Weights of a small self-supervised image encoder.
Model: arch swin, widths [64, 128, 256].
Training: ademamix at rate 0.00085, 8700 steps, batches of 128.
Data: trained on photos of plants and fungi (iNaturalist), 45211 training examples.
Rows from block 9 of a small self-supervised image encoder, named by matrix and row number. Rows with one number belong to one neuron. Each number is 50 + 15 x the weight over its row's rms, rounded and kept within 0 to 99. All counts start at 0.
After each neuron's rows are labels from the 100 images, of 14976, where the neuron reaches its highest value: "colour at peak" is the nearest of a few named colours to the mean colour under the peak. Only what is clearly more common there than usual is listed. The data: photos of plants and fungi (iNaturalist).
# fc1: MLP up (model.blocks.9.mlp.fc1.weight, 512x128), inputs 0-127
# fc2: MLP down (model.blocks.9.mlp.fc2.weight, 128x512, transposed), outputs 0-127

fc1.213:10 35 57 50 74 44 79 46 26 34 42 44 52 53 57 34 64 54 73 54 58 49 33 74 54 35 53 52 64 53 65 41 69 53 49 32 50 70 60 32 44 36 50 40 63 37 52 44 73 52 19 41 55 34 52 67 57 64 61 29 44 54 30 73 74 37 65 61 51 62 43 72 30 49 56 49 60 41 43 87 57 42 38 56 57 51 35 52 41 52 62 61 34 40 31 22 41 58 75 33 44 64 37 60 53 33 46 39 23 41 39 51 61 32 70 34 71 76 28 76 83 40 59 61 20 47 55 77
fc2.213:77 72 67 27 28 56 35 40 44 55 38 55 43 70 68 66 75 44 59 45 52 53 52 31 29 32 62 69 45 48 34 49 33 38 80 67 28 38 46 45 55 41 49 42 28 65 47 44 35 45 57 44 64 34 56 19 30 30 53 74 76 80 40 55 52 37 50 72 44 59 57 24 25 14 53 78 28 64 53 45 56 74 77 46 59 39 58 55 51 61 68 74 49 57 66 51 29 61 74 45 71 16 41 51 36 60 56 66 45 38 44 33 66 48 59 34 42 49 48 53 25 57 46 50 38 78 49 48
colour at peak: yellow

fc1.174:70 49 37 88 66 37 82 54 81 37 44 54 44 35 53 40 20 32 56 76 63 73 53 62 62 73 70 53 31 47 28 39 60 39 43 36 77 42 70 57 46 44 53 51 45 60 36 53 69 28 42 60 34 37 19 45 67 39 64 73 58 60 46 23 59 74 38 43 50 37 51 68 58 52 41 56 53 49 46 69 42 39 42 40 58 26 53 47 37 28 54 13 54 31 34 44 47 56 59 55 74 70 30 49 54 42 25 26 71 68 41 59 71 53 60 45 58 73 36 47 55 58 48 22 67 37 66 56
fc2.174:42 53 34 32 37 46 51 51 55 69 48 63 58 28 62 71 55 44 42 28 57 36 48 33 28 66 49 54 75 31 58 53 39 33 69 54 31 24 59 66 46 58 62 39 66 63 71 44 37 74 52 30 64 56 71 63 50 68 36 28 44 20 54 21 24 48 45 23 58 46 58 57 71 77 38 21 63 45 61 32 49 61 65 46 84 35 76 21 62 57 47 62 38 48 60 60 52 34 41 49 14 49 67 54 63 54 71 75 26 51 66 50 44 46 53 32 66 24 59 68 37 54 40 44 56 36 67 39
colour at peak: green

fc1.249:61 64 61 57 59 54 44 64 36 45 30 60 34 53 65 65 48 48 70 36 45 62 46 50 16 39 47 43 64 41 53 75 39 44 81 52 42 36 55 35 41 40 73 38 52 69 36 17 68 48 30 46 67 48 53 40 59 40 43 50 54 42 26 52 31 62 58 58 38 78 40 64 64 32 45 23 58 28 65 56 41 56 49 49 45 51 57 27 27 45 88 52 28 34 40 68 57 51 84 39 49 64 37 62 48 68 73 86 46 54 72 28 58 38 65 25 65 36 50 83 54 56 52 89 46 53 38 34
fc2.249:53 36 61 76 63 47 48 42 52 46 53 38 58 52 55 32 82 23 31 70 27 38 54 54 54 51 18 55 32 47 30 34 44 48 58 65 43 31 43 40 62 67 57 60 56 44 37 76 36 54 79 41 37 29 29 37 26 47 65 47 60 46 50 10 24 44 32 40 45 48 42 43 42 59 37 45 68 59 67 56 14 50 61 28 56 46 62 49 48 76 31 53 56 64 55 61 53 56 46 74 46 67 66 30 32 69 42 64 77 74 38 71 52 72 55 51 51 52 52 48 78 22 80 47 29 48 72 32
colour at peak: pink

fc1.263:43 36 42 61 64 43 63 46 60 65 72 52 44 34 34 49 57 61 57 75 71 30 31 50 34 52 73 43 53 24 36 41 69 21 66 45 60 45 73 74 61 63 44 49 78 55 28 54 47 60 55 29 29 45 60 49 49 60 68 61 47 50 43 20 41 49 22 67 52 63 55 76 32 64 44 63 48 48 39 45 36 53 60 33 79 26 37 27 46 48 53 42 43 48 78 58 17 28 61 53 60 60 58 40 04 66 32 59 55 64 62 56 69 40 54 42 62 45 55 43 72 45 62 33 55 29 51 91
fc2.263:25 62 17 53 80 61 51 47 58 55 65 55 70 45 27 26 58 46 48 51 76 54 28 58 42 91 40 40 66 42 63 59 45 46 50 37 54 53 54 39 68 43 59 59 47 42 53 43 41 67 31 31 40 61 45 99 40 73 46 24 32 45 38 52 60 55 56 35 47 60 36 77 39 66 72 30 31 71 52 48 46 76 45 48 40 39 40 29 56 57 54 78 43 41 46 46 54 45 54 29 18 50 47 58 69 65 69 56 41 35 22 21 41 44 70 72 45 65 35 59 53 53 62 25 45 43 44 27
colour at peak: brown

fc1.140:92 57 54 62 25 68 39 63 46 56 39 35 41 33 46 66 49 47 41 50 43 52 43 51 37 27 44 56 60 60 32 73 43 44 56 88 34 47 51 72 56 39 64 47 25 72 12 42 57 38 52 44 76 32 64 31 35 41 36 82 29 66 17 62 46 44 50 43 50 65 50 47 29 16 67 60 70 42 57 75 55 59 49 52 48 41 40 75 35 57 65 48 32 40 41 32 45 49 77 26 67 55 42 60 55 78 61 62 62 41 40 34 51 57 61 48 44 16 48 48 19 54 60 52 59 62 57 45
fc2.140:52 66 51 76 55 49 56 55 24 48 37 36 72 35 38 32 48 23 53 36 41 43 62 60 39 99 19 39 42 54 47 66 53 56 47 37 61 45 26 32 38 46 52 64 99 63 48 45 28 66 42 45 63 48 49 39 31 59 56 46 45 50 26 29 36 41 64 70 61 70 43 37 36 43 74 51 54 57 73 54 26 42 36 62 33 41 54 41 54 66 68 38 48 41 50 37 65 43 54 62 56 43 51 47 43 61 75 38 32 78 64 41 41 36 37 53 33 62 56 67 53 51 77 58 51 47 37 71
colour at peak: grey

fc1.221:36 55 30 62 42 78 42 78 46 69 28 19 43 41 30 42 59 60 42 28 37 44 32 84 39 51 34 46 47 42 72 55 49 65 63 51 50 58 54 37 47 57 53 47 30 23 46 33 47 77 24 66 55 48 42 57 33 45 60 67 65 54 50 63 51 62 62 35 61 65 20 59 61 16 53 28 57 29 22 68 34 40 40 39 54 59 59 70 46 73 47 54 49 44 61 66 50 52 77 32 58 46 49 56 51 70 65 65 69 88 33 45 49 49 35 48 55 48 46 54 86 40 59 78 19 33 51 64
fc2.221:42 40 59 59 47 53 60 44 46 57 46 32 58 43 34 47 38 35 38 56 39 49 45 43 60 78 52 30 50 61 56 72 56 54 35 54 69 41 32 71 58 62 40 73 72 40 45 35 47 48 39 36 65 53 54 32 38 42 29 41 46 47 25 32 54 59 55 79 53 61 42 59 34 51 54 59 68 62 88 33 40 48 32 52 25 47 33 58 44 53 70 21 61 42 62 32 48 07 45 66 41 53 41 33 56 54 70 41 25 93 53 18 40 52 72 78 29 56 67 47 54 48 79 64 49 43 68 90
colour at peak: yellow

fc1.58:49 45 63 36 50 57 69 70 47 71 55 50 33 36 29 67 52 52 46 47 40 48 23 63 65 56 57 54 51 50 67 78 52 55 36 76 56 48 39 77 35 51 81 38 29 29 56 45 56 57 55 50 56 51 42 71 37 69 34 18 53 53 30 30 41 58 48 47 78 28 46 38 37 64 60 58 60 86 59 34 80 25 31 59 37 55 51 55 42 69 45 64 20 56 53 20 69 06 50 51 39 65 54 26 81 51 64 25 51 47 36 51 60 83 52 37 39 49 46 59 54 43 70 54 46 52 69 44
fc2.58:71 69 64 60 76 49 77 50 47 32 55 50 22 54 53 50 63 49 60 61 56 68 32 66 50 29 65 65 38 52 41 41 46 36 37 54 48 83 62 50 48 23 75 16 38 47 33 51 64 48 47 57 39 25 30 34 48 44 55 62 46 67 41 64 78 51 58 49 48 38 44 40 38 25 68 70 42 61 27 64 37 41 37 60 62 65 42 60 34 47 54 54 37 40 53 47 35 68 87 46 78 61 34 46 30 42 47 39 63 39 25 39 94 70 65 20 56 54 15 53 69 44 60 46 48 55 30 50
colour at peak: green

fc1.224:63 51 62 58 42 40 61 44 58 58 61 30 39 41 62 63 69 36 53 72 42 57 41 43 27 29 44 61 76 47 14 48 68 37 66 39 45 33 53 30 36 48 54 38 43 48 48 76 33 76 53 45 80 45 69 26 59 64 26 60 61 50 10 38 49 75 75 40 38 73 01 47 74 49 26 54 59 48 32 37 71 49 51 42 45 48 66 56 42 54 69 53 56 53 71 54 48 16 64 36 33 48 38 54 41 39 65 56 50 51 28 48 53 45 49 38 55 51 75 58 43 53 71 59 37 48 73 82
fc2.224:36 24 47 30 75 39 50 56 25 45 58 58 69 57 06 42 37 85 57 42 62 55 45 66 52 53 52 24 60 57 84 67 61 46 41 51 64 35 47 64 54 55 53 66 55 51 53 06 82 48 57 37 34 63 32 66 52 53 53 40 13 38 53 54 76 35 39 43 39 45 68 53 35 47 67 44 60 50 58 60 17 28 46 61 52 94 42 55 46 35 38 62 50 23 34 44 52 58 40 49 44 58 47 65 50 71 52 68 48 38 61 54 29 40 51 82 54 39 43 43 61 26 33 59 37 58 55 41
colour at peak: pink

fc1.473:28 62 46 48 45 47 63 34 36 53 45 56 47 62 46 27 26 58 61 58 62 64 44 57 43 67 48 40 43 12 44 57 39 32 27 30 79 57 61 58 32 54 56 47 69 49 64 49 34 78 34 67 51 71 80 48 28 68 40 23 25 59 56 33 61 55 41 59 39 72 48 53 25 63 62 66 42 68 73 28 37 79 66 36 49 46 41 23 61 42 74 54 46 72 48 35 26 42 51 62 63 51 27 57 44 72 68 52 25 73 67 32 69 49 84 42 45 48 54 57 47 67 60 36 57 42 24 58
fc2.473:51 47 50 12 46 60 51 75 46 72 32 31 54 37 55 47 71 58 19 39 29 34 50 51 64 34 15 41 33 54 34 66 74 57 31 37 29 56 42 39 62 57 52 73 43 28 67 43 28 57 44 50 49 39 53 68 43 36 48 31 44 47 57 56 58 16 68 26 88 52 30 51 39 52 65 65 71 62 37 65 34 46 47 51 34 59 40 70 46 77 66 60 49 59 47 56 70 34 53 39 56 44 68 65 46 54 67 39 56 49 31 62 30 63 50 87 33 62 59 37 51 35 61 60 29 57 16 38
colour at peak: black

fc1.363:74 55 20 29 65 36 39 57 64 46 60 64 49 30 09 61 15 61 36 64 33 55 59 50 64 42 65 71 50 40 79 68 70 43 23 67 54 39 42 46 48 62 58 53 48 42 32 47 42 16 56 67 39 83 48 55 84 42 48 77 49 32 47 71 74 59 26 53 71 49 64 64 67 72 54 29 55 53 44 68 68 35 50 48 54 40 36 67 42 25 46 45 54 46 48 42 58 39 34 48 68 48 31 53 39 21 62 61 57 74 47 47 49 49 28 54 43 23 56 40 55 42 30 64 70 65 52 57
fc2.363:55 48 50 25 40 51 28 64 30 35 47 61 85 72 30 56 64 56 25 41 47 35 56 34 55 69 42 34 35 50 68 62 32 42 60 49 35 02 26 58 64 62 44 73 36 61 71 37 45 59 61 31 47 65 42 65 41 52 34 42 46 42 71 45 54 41 47 34 50 42 87 42 35 52 48 37 40 66 48 29 38 51 76 36 45 58 71 63 66 64 43 74 54 63 46 61 62 58 39 76 65 16 63 41 53 48 53 77 39 37 57 49 20 46 40 82 46 54 72 48 44 43 27 65 35 55 56 28
colour at peak: brown; black

fc1.25:40 63 55 42 36 50 66 46 34 50 55 41 58 50 54 32 43 64 64 35 54 46 61 48 43 25 52 56 55 46 61 59 49 64 45 55 70 91 49 49 42 36 47 42 56 43 33 17 75 41 28 61 76 37 62 54 39 50 57 38 56 47 08 74 48 27 61 41 37 63 37 41 31 39 83 77 58 44 54 46 62 34 44 67 38 64 55 69 37 36 65 62 31 41 67 42 64 73 89 25 57 42 43 56 69 51 62 32 21 56 40 45 59 44 45 40 48 46 37 78 65 58 39 70 11 77 43 39
fc2.25:48 79 32 83 28 56 35 26 62 38 48 54 65 58 57 56 54 20 69 39 66 54 43 41 21 69 39 55 67 37 51 46 26 43 71 48 52 16 47 34 65 46 52 50 65 70 53 54 39 61 42 50 56 49 46 46 35 66 59 52 65 57 28 23 35 49 56 66 33 67 64 46 34 44 58 37 27 59 84 49 54 70 69 36 64 01 67 24 61 60 48 70 30 49 66 52 49 64 67 44 31 31 57 54 46 66 63 76 39 55 58 17 53 33 57 38 55 51 41 70 44 48 67 30 45 52 68 49
colour at peak: yellow

fc1.257:67 62 63 47 38 49 52 51 43 67 65 68 24 40 42 58 42 52 64 52 53 65 33 67 50 29 75 58 60 51 63 72 20 41 55 55 52 50 39 59 11 34 88 17 57 66 41 46 48 69 50 46 58 56 58 33 40 83 50 52 38 53 47 50 62 41 34 69 71 21 69 22 45 44 59 49 43 73 59 45 80 49 44 56 44 60 76 38 49 55 43 60 22 53 56 25 54 30 50 47 64 47 54 68 78 79 54 52 50 19 47 47 61 62 47 30 58 34 41 59 17 35 43 32 63 66 42 27
fc2.257:26 72 37 27 63 57 68 61 66 71 49 41 26 26 49 57 38 65 25 51 44 49 23 72 67 51 75 44 38 44 69 83 57 48 22 46 54 53 47 57 36 58 74 46 49 21 56 38 63 61 30 64 38 61 55 75 52 65 21 14 45 34 37 44 93 60 54 30 68 46 28 67 48 58 70 34 59 70 35 34 64 45 40 45 31 69 43 62 55 56 57 51 50 48 41 43 56 25 57 34 29 54 67 53 60 39 60 50 39 43 30 10 50 61 68 62 47 58 51 52 65 34 57 50 42 46 56 47
colour at peak: black

fc1.183:37 54 73 53 60 61 35 43 67 70 49 70 59 44 60 44 51 47 70 49 74 40 61 38 27 28 74 52 56 49 33 48 57 69 76 65 50 46 51 46 56 28 40 37 33 57 40 14 67 30 16 52 87 65 52 33 57 51 59 67 54 40 51 43 38 67 58 48 22 51 42 56 52 47 65 73 30 35 37 21 68 60 44 65 53 43 41 45 47 29 72 59 60 45 71 58 38 61 46 18 66 25 45 30 79 39 41 53 38 66 44 51 48 55 47 41 43 43 50 86 49 68 38 53 26 62 79 76
fc2.183:66 42 47 39 67 36 60 59 32 33 60 61 38 58 59 74 33 67 61 47 61 76 48 51 39 30 81 44 84 46 50 27 48 32 44 46 46 67 68 71 60 42 37 54 50 63 39 43 70 32 64 37 33 47 43 58 67 35 61 71 26 36 50 78 47 52 47 47 41 55 62 64 67 39 39 57 69 39 40 83 27 37 58 53 80 57 29 60 46 34 50 42 49 13 67 40 20 59 65 34 51 66 26 70 25 50 40 49 76 26 51 60 66 29 36 65 62 49 46 27 38 60 41 50 72 50 28 43
colour at peak: pink

fc1.241:50 70 55 80 36 48 38 69 52 63 42 26 53 35 45 63 34 55 46 38 46 35 61 33 49 61 48 40 51 41 68 89 57 66 54 57 57 32 41 43 39 56 51 53 69 54 49 49 58 55 33 74 73 85 52 62 50 31 12 49 56 46 52 43 72 56 63 65 55 58 32 43 70 38 50 14 26 39 82 48 54 31 40 52 37 47 75 40 35 55 70 42 46 59 35 69 62 22 35 40 31 30 69 52 61 49 59 74 24 74 69 34 42 51 24 42 40 45 70 85 52 60 46 63 51 32 47 47
fc2.241:37 28 46 26 40 69 42 40 43 68 28 58 87 49 52 40 61 83 34 37 35 21 46 44 61 45 42 34 50 41 83 58 43 55 53 34 12 39 40 49 63 47 53 39 27 19 67 40 51 76 44 30 48 60 50 78 60 59 29 42 42 38 56 73 60 36 68 32 62 41 40 54 59 66 48 35 55 53 57 33 43 49 50 48 47 75 70 49 55 72 48 80 36 65 59 67 77 47 54 64 31 49 55 73 56 52 66 60 18 41 33 84 35 55 52 67 65 53 40 45 43 50 29 62 40 44 41 32
colour at peak: pink

fc1.376:37 80 62 44 36 72 22 39 50 59 28 43 50 52 54 36 59 55 81 41 70 52 55 55 36 28 60 45 55 45 30 53 56 68 73 63 51 50 55 47 55 25 49 33 30 51 51 33 60 49 01 55 80 52 70 39 61 57 57 61 62 33 50 68 38 49 62 35 35 61 30 46 43 35 63 50 37 33 70 56 60 45 39 63 56 40 47 46 57 49 70 37 45 45 51 68 52 57 75 15 77 27 61 65 85 41 53 58 42 56 27 46 58 57 44 28 53 38 41 99 61 62 41 52 37 57 55 61
fc2.376:65 25 63 51 58 46 65 71 26 45 47 60 41 59 71 73 51 44 39 38 40 60 39 54 36 23 73 41 80 46 44 58 41 33 69 66 43 55 71 78 60 60 50 58 46 64 35 30 45 57 51 14 43 41 39 59 36 62 34 60 27 39 45 60 39 61 40 44 39 60 63 72 43 41 33 56 82 54 77 68 16 47 44 48 65 48 30 47 39 50 52 50 49 28 57 21 14 16 53 57 50 82 34 33 46 82 62 62 66 55 52 55 55 52 67 71 57 36 60 31 38 56 59 45 60 27 50 65
colour at peak: pink

fc1.503:32 50 55 62 53 68 39 61 48 56 62 52 37 54 70 59 48 52 69 36 58 64 26 43 20 48 70 28 69 30 58 64 38 61 87 68 53 57 57 53 43 54 52 29 68 60 34 12 88 53 42 41 60 51 58 62 52 49 64 48 38 63 45 39 39 40 43 56 38 61 58 70 45 27 43 55 52 37 69 21 32 48 61 41 49 40 58 18 39 36 61 48 20 28 70 60 38 49 79 42 43 45 48 50 56 78 52 72 55 58 64 44 56 58 66 28 54 15 26 73 68 63 66 59 72 47 22 60
fc2.503:61 46 35 62 47 58 49 39 65 56 61 43 36 45 70 64 87 48 40 49 33 44 51 43 54 48 28 57 35 38 42 32 47 53 54 64 32 43 42 53 35 70 54 43 28 34 63 63 39 62 75 60 40 35 32 50 25 29 57 41 67 51 68 26 27 33 37 22 51 32 48 40 45 58 42 57 39 66 34 44 34 55 68 28 64 49 91 57 47 74 19 79 46 60 76 70 59 75 50 66 50 50 77 40 40 74 43 64 74 57 29 63 60 68 47 41 47 41 42 44 60 23 79 57 47 58 49 15
colour at peak: pink

fc1.305:51 48 59 33 46 38 47 40 44 60 67 63 25 55 41 55 56 47 50 62 49 59 25 44 50 42 80 63 67 30 55 61 36 32 71 50 63 44 51 64 17 53 75 24 54 67 81 51 40 66 52 40 50 69 64 57 45 57 52 32 32 48 42 38 64 52 38 59 78 56 61 50 61 63 53 60 56 82 79 42 77 75 61 41 71 43 58 17 61 61 60 67 26 29 57 26 25 20 50 54 36 57 48 46 27 64 54 57 25 45 57 41 82 44 52 25 65 25 60 53 25 49 51 33 73 53 50 49
fc2.305:35 78 47 16 61 50 66 56 71 68 56 46 35 22 52 44 15 70 45 57 50 62 49 77 69 34 81 45 73 47 60 57 68 58 23 42 50 64 54 58 33 44 59 47 60 33 45 43 80 42 16 75 47 57 66 56 68 48 43 37 43 17 54 62 93 56 63 58 69 50 28 68 56 53 53 28 65 39 19 54 73 44 36 58 46 69 35 54 46 37 69 38 49 51 47 39 49 38 59 19 24 50 50 76 47 41 36 42 54 34 50 23 59 39 52 47 43 62 51 57 56 51 45 53 55 39 41 58
colour at peak: black

fc1.169:53 49 55 63 43 76 56 65 59 58 65 48 57 66 36 50 42 58 38 57 40 38 53 38 60 65 37 40 58 62 59 68 51 64 40 85 51 30 49 78 56 51 54 46 27 54 33 45 57 23 55 30 83 49 31 22 22 42 20 69 67 62 31 27 49 54 55 64 15 37 29 46 19 39 48 48 62 44 35 38 37 44 34 66 34 44 43 78 35 48 47 53 52 64 68 58 47 38 37 41 55 40 51 40 59 63 52 55 57 75 41 44 36 68 56 57 34 43 55 52 62 75 61 57 17 51 99 35
fc2.169:45 72 25 45 68 57 48 30 60 54 60 32 54 27 73 57 50 70 49 60 43 31 57 85 68 57 70 44 50 43 49 32 66 58 28 41 26 50 48 60 46 49 42 25 58 19 50 64 58 67 33 69 35 38 55 67 67 63 47 44 55 29 55 66 68 33 68 25 63 46 42 61 61 52 50 34 59 40 28 77 58 28 50 60 60 46 51 54 59 56 42 59 43 57 56 67 60 80 81 31 37 34 67 82 33 19 18 40 53 36 29 59 74 48 44 28 46 66 33 58 55 31 55 64 47 56 31 32
colour at peak: green

fc1.67:42 47 40 49 84 46 90 45 53 64 63 54 56 07 32 39 40 65 58 65 48 57 43 76 51 58 91 46 71 54 64 59 64 51 43 39 63 57 40 51 43 37 64 50 67 43 78 47 68 58 46 42 62 65 41 36 47 67 25 43 37 24 38 36 78 50 48 50 51 27 28 31 42 68 48 23 32 61 47 51 42 46 35 67 34 25 63 41 36 32 53 32 46 48 39 49 81 42 45 53 62 33 29 56 81 36 25 42 39 59 48 51 46 51 35 51 67 57 44 65 80 57 52 45 51 53 87 50
fc2.67:57 32 47 99 79 48 63 35 54 27 67 39 45 61 45 09 63 32 58 73 58 60 37 69 56 68 34 46 44 56 43 28 39 46 55 42 69 65 50 34 42 35 65 42 64 55 41 74 56 56 72 44 28 35 34 48 43 50 60 45 42 70 43 45 43 68 43 54 40 43 49 37 62 53 54 47 41 59 54 62 44 59 33 45 42 64 62 43 47 51 23 44 44 54 25 57 51 62 58 79 50 90 41 27 42 60 31 36 52 34 34 72 69 70 56 31 67 61 33 46 45 35 74 40 69 25 46 76
colour at peak: grey

fc1.37:56 62 39 08 47 30 56 61 50 61 88 63 47 39 20 52 21 60 35 65 22 70 76 45 59 35 64 63 51 44 51 60 75 51 40 40 43 68 46 16 33 73 56 53 42 60 43 62 25 39 53 72 37 70 72 76 68 65 53 65 45 16 52 67 70 33 22 55 59 68 55 50 69 56 51 54 75 64 37 61 54 46 49 45 39 69 38 66 40 27 50 45 50 80 41 39 44 40 34 54 46 53 51 50 58 22 60 48 59 39 63 53 54 37 36 55 28 44 61 41 48 29 42 47 53 55 23 57
fc2.37:31 42 13 54 61 51 39 34 40 38 63 42 84 52 46 27 67 57 41 54 63 50 29 33 49 98 30 34 49 39 58 46 35 45 39 37 58 15 34 60 75 55 58 71 66 53 75 46 36 43 64 33 29 68 40 76 67 48 50 26 47 42 57 39 49 44 50 27 52 55 63 42 40 62 51 30 31 72 55 41 23 58 77 31 47 34 67 56 52 55 44 75 59 36 53 64 70 69 45 61 72 28 56 71 37 60 74 69 44 42 32 49 38 43 43 83 51 63 55 45 43 58 41 58 48 44 63 42
colour at peak: black

fc1.35:37 58 78 67 42 69 38 49 67 57 47 35 57 57 69 32 47 49 73 47 71 50 59 56 22 21 62 44 37 44 38 48 43 76 70 61 53 51 49 47 57 40 34 42 45 47 20 34 61 34 24 52 89 64 66 21 49 41 62 66 58 56 53 53 37 55 57 63 10 60 24 39 39 29 56 59 25 25 54 35 72 49 51 52 49 59 37 56 49 34 54 51 61 57 71 57 40 71 53 33 52 27 53 27 74 54 45 64 58 76 31 49 48 64 56 44 35 45 47 88 63 64 46 47 26 57 74 81
fc2.35:50 50 57 09 67 41 60 67 41 56 51 61 21 51 62 69 31 69 50 45 53 63 39 65 47 35 87 33 82 37 70 59 47 38 51 47 30 64 73 65 54 39 56 52 36 50 35 14 82 48 42 35 38 51 53 71 68 52 46 47 19 34 43 82 64 53 47 41 52 50 45 64 38 49 45 51 72 51 36 59 33 41 51 50 66 79 20 54 47 47 59 52 37 31 57 40 30 38 72 30 34 75 30 69 37 77 51 57 74 32 50 50 65 36 57 70 61 42 42 39 37 48 47 50 68 40 25 49
colour at peak: pink

fc1.274:22 59 48 63 29 87 38 40 85 50 82 27 44 48 44 40 36 72 81 42 55 65 28 58 27 49 90 37 49 54 33 52 48 63 48 40 79 67 38 42 50 47 48 36 66 42 60 62 48 64 46 61 52 59 62 54 43 87 68 60 27 27 38 51 49 55 53 60 38 60 26 37 38 26 48 73 33 49 44 39 61 38 42 51 39 63 52 58 55 42 57 42 41 49 76 49 41 20 65 44 59 36 50 67 45 42 52 33 70 62 29 48 56 87 44 41 59 20 46 58 50 44 73 37 57 67 42 67
fc2.274:57 19 63 61 68 32 73 72 30 32 33 65 51 59 70 57 38 29 44 42 48 68 50 51 54 55 51 32 74 59 41 61 53 41 56 53 55 31 68 67 59 46 55 65 43 68 46 27 52 42 46 16 43 44 29 54 51 65 46 60 44 44 42 49 46 62 49 49 44 52 65 65 59 45 36 50 86 39 81 65 06 29 34 55 60 55 36 39 52 37 50 23 55 21 35 35 28 20 42 63 53 92 24 48 45 55 61 58 49 66 62 58 40 44 66 73 62 60 54 43 51 71 39 46 55 18 64 71
colour at peak: grey

fc1.186:68 54 41 34 36 32 49 53 56 30 61 80 33 60 28 49 21 82 50 61 38 38 36 37 59 64 52 96 60 40 51 63 56 51 48 55 60 49 53 59 34 68 45 52 56 35 11 64 36 30 60 39 47 31 69 45 51 60 71 57 67 26 51 72 58 57 50 39 32 43 43 49 53 48 35 73 58 53 34 64 74 35 61 44 34 69 51 80 59 37 55 45 48 49 76 18 39 55 45 45 70 49 51 90 21 43 41 66 33 41 71 44 59 40 44 52 46 31 48 34 81 62 65 40 57 56 36 63
fc2.186:45 43 38 17 62 52 53 46 37 58 52 58 88 67 00 32 57 51 25 51 59 59 39 28 56 66 45 45 52 45 95 59 48 40 56 41 54 40 40 54 71 55 48 64 55 43 80 29 53 57 51 31 33 59 33 70 41 70 44 43 30 24 60 29 60 65 48 43 56 52 77 49 59 50 52 35 43 78 56 08 06 49 52 36 44 60 66 35 43 55 52 55 53 50 51 63 65 52 49 63 63 29 53 33 58 46 62 66 32 48 44 66 42 57 41 71 58 48 57 53 59 37 25 57 38 49 68 54
colour at peak: brown

fc1.337:30 35 58 22 66 63 19 40 57 56 64 56 43 60 55 45 61 65 77 60 46 39 31 60 77 37 44 40 48 56 62 46 66 70 48 75 38 41 43 54 42 36 60 17 11 20 37 43 68 31 34 49 49 73 64 47 66 39 60 43 64 43 56 80 64 66 56 55 33 38 50 57 59 50 52 55 49 40 17 44 90 35 43 62 52 83 47 66 73 47 42 72 26 86 66 45 41 46 54 38 52 57 42 67 28 45 48 48 41 43 33 51 57 59 56 31 44 41 24 72 48 51 54 68 61 69 45 54
fc2.337:67 58 47 90 57 54 48 41 50 42 36 52 62 69 51 33 80 00 38 53 47 57 40 18 48 63 01 52 54 51 41 50 49 51 69 57 59 49 48 33 59 25 66 60 49 62 52 39 18 53 41 36 50 42 30 61 31 61 55 58 62 84 31 44 38 54 63 46 48 63 47 55 31 52 64 64 46 64 82 41 20 52 38 43 43 10 64 28 44 56 58 61 35 41 61 45 56 45 61 56 67 67 34 51 57 67 82 47 29 65 40 41 51 52 67 47 43 73 43 56 42 58 63 32 62 39 50 47
colour at peak: yellow

fc1.0:45 50 67 43 51 74 57 72 44 64 44 34 43 55 63 35 60 46 72 34 56 52 45 67 67 24 44 38 50 54 52 52 58 62 54 97 62 60 42 60 32 39 58 28 49 27 54 38 52 80 37 85 58 47 48 51 32 47 32 13 58 55 22 58 60 46 60 43 68 34 37 30 49 30 59 56 59 74 63 68 48 40 34 61 33 49 73 63 53 61 60 51 21 48 69 50 64 37 88 39 47 49 50 54 71 57 65 24 22 56 26 52 63 59 37 22 61 58 44 71 49 40 49 72 33 57 48 27
fc2.0:50 67 32 64 47 40 54 17 47 31 73 72 44 76 39 40 74 39 52 63 58 62 32 39 45 66 53 75 63 33 67 48 15 24 68 36 36 44 61 33 49 36 75 34 40 68 57 53 37 56 65 29 42 52 40 44 40 60 62 44 56 65 39 45 72 54 46 57 29 43 61 31 28 52 51 52 23 83 66 31 58 83 70 30 63 43 72 35 56 56 37 82 40 57 49 43 45 61 63 61 55 53 49 49 37 66 57 82 33 30 46 30 65 47 70 41 65 51 27 52 43 50 52 13 45 53 58 46
colour at peak: yellow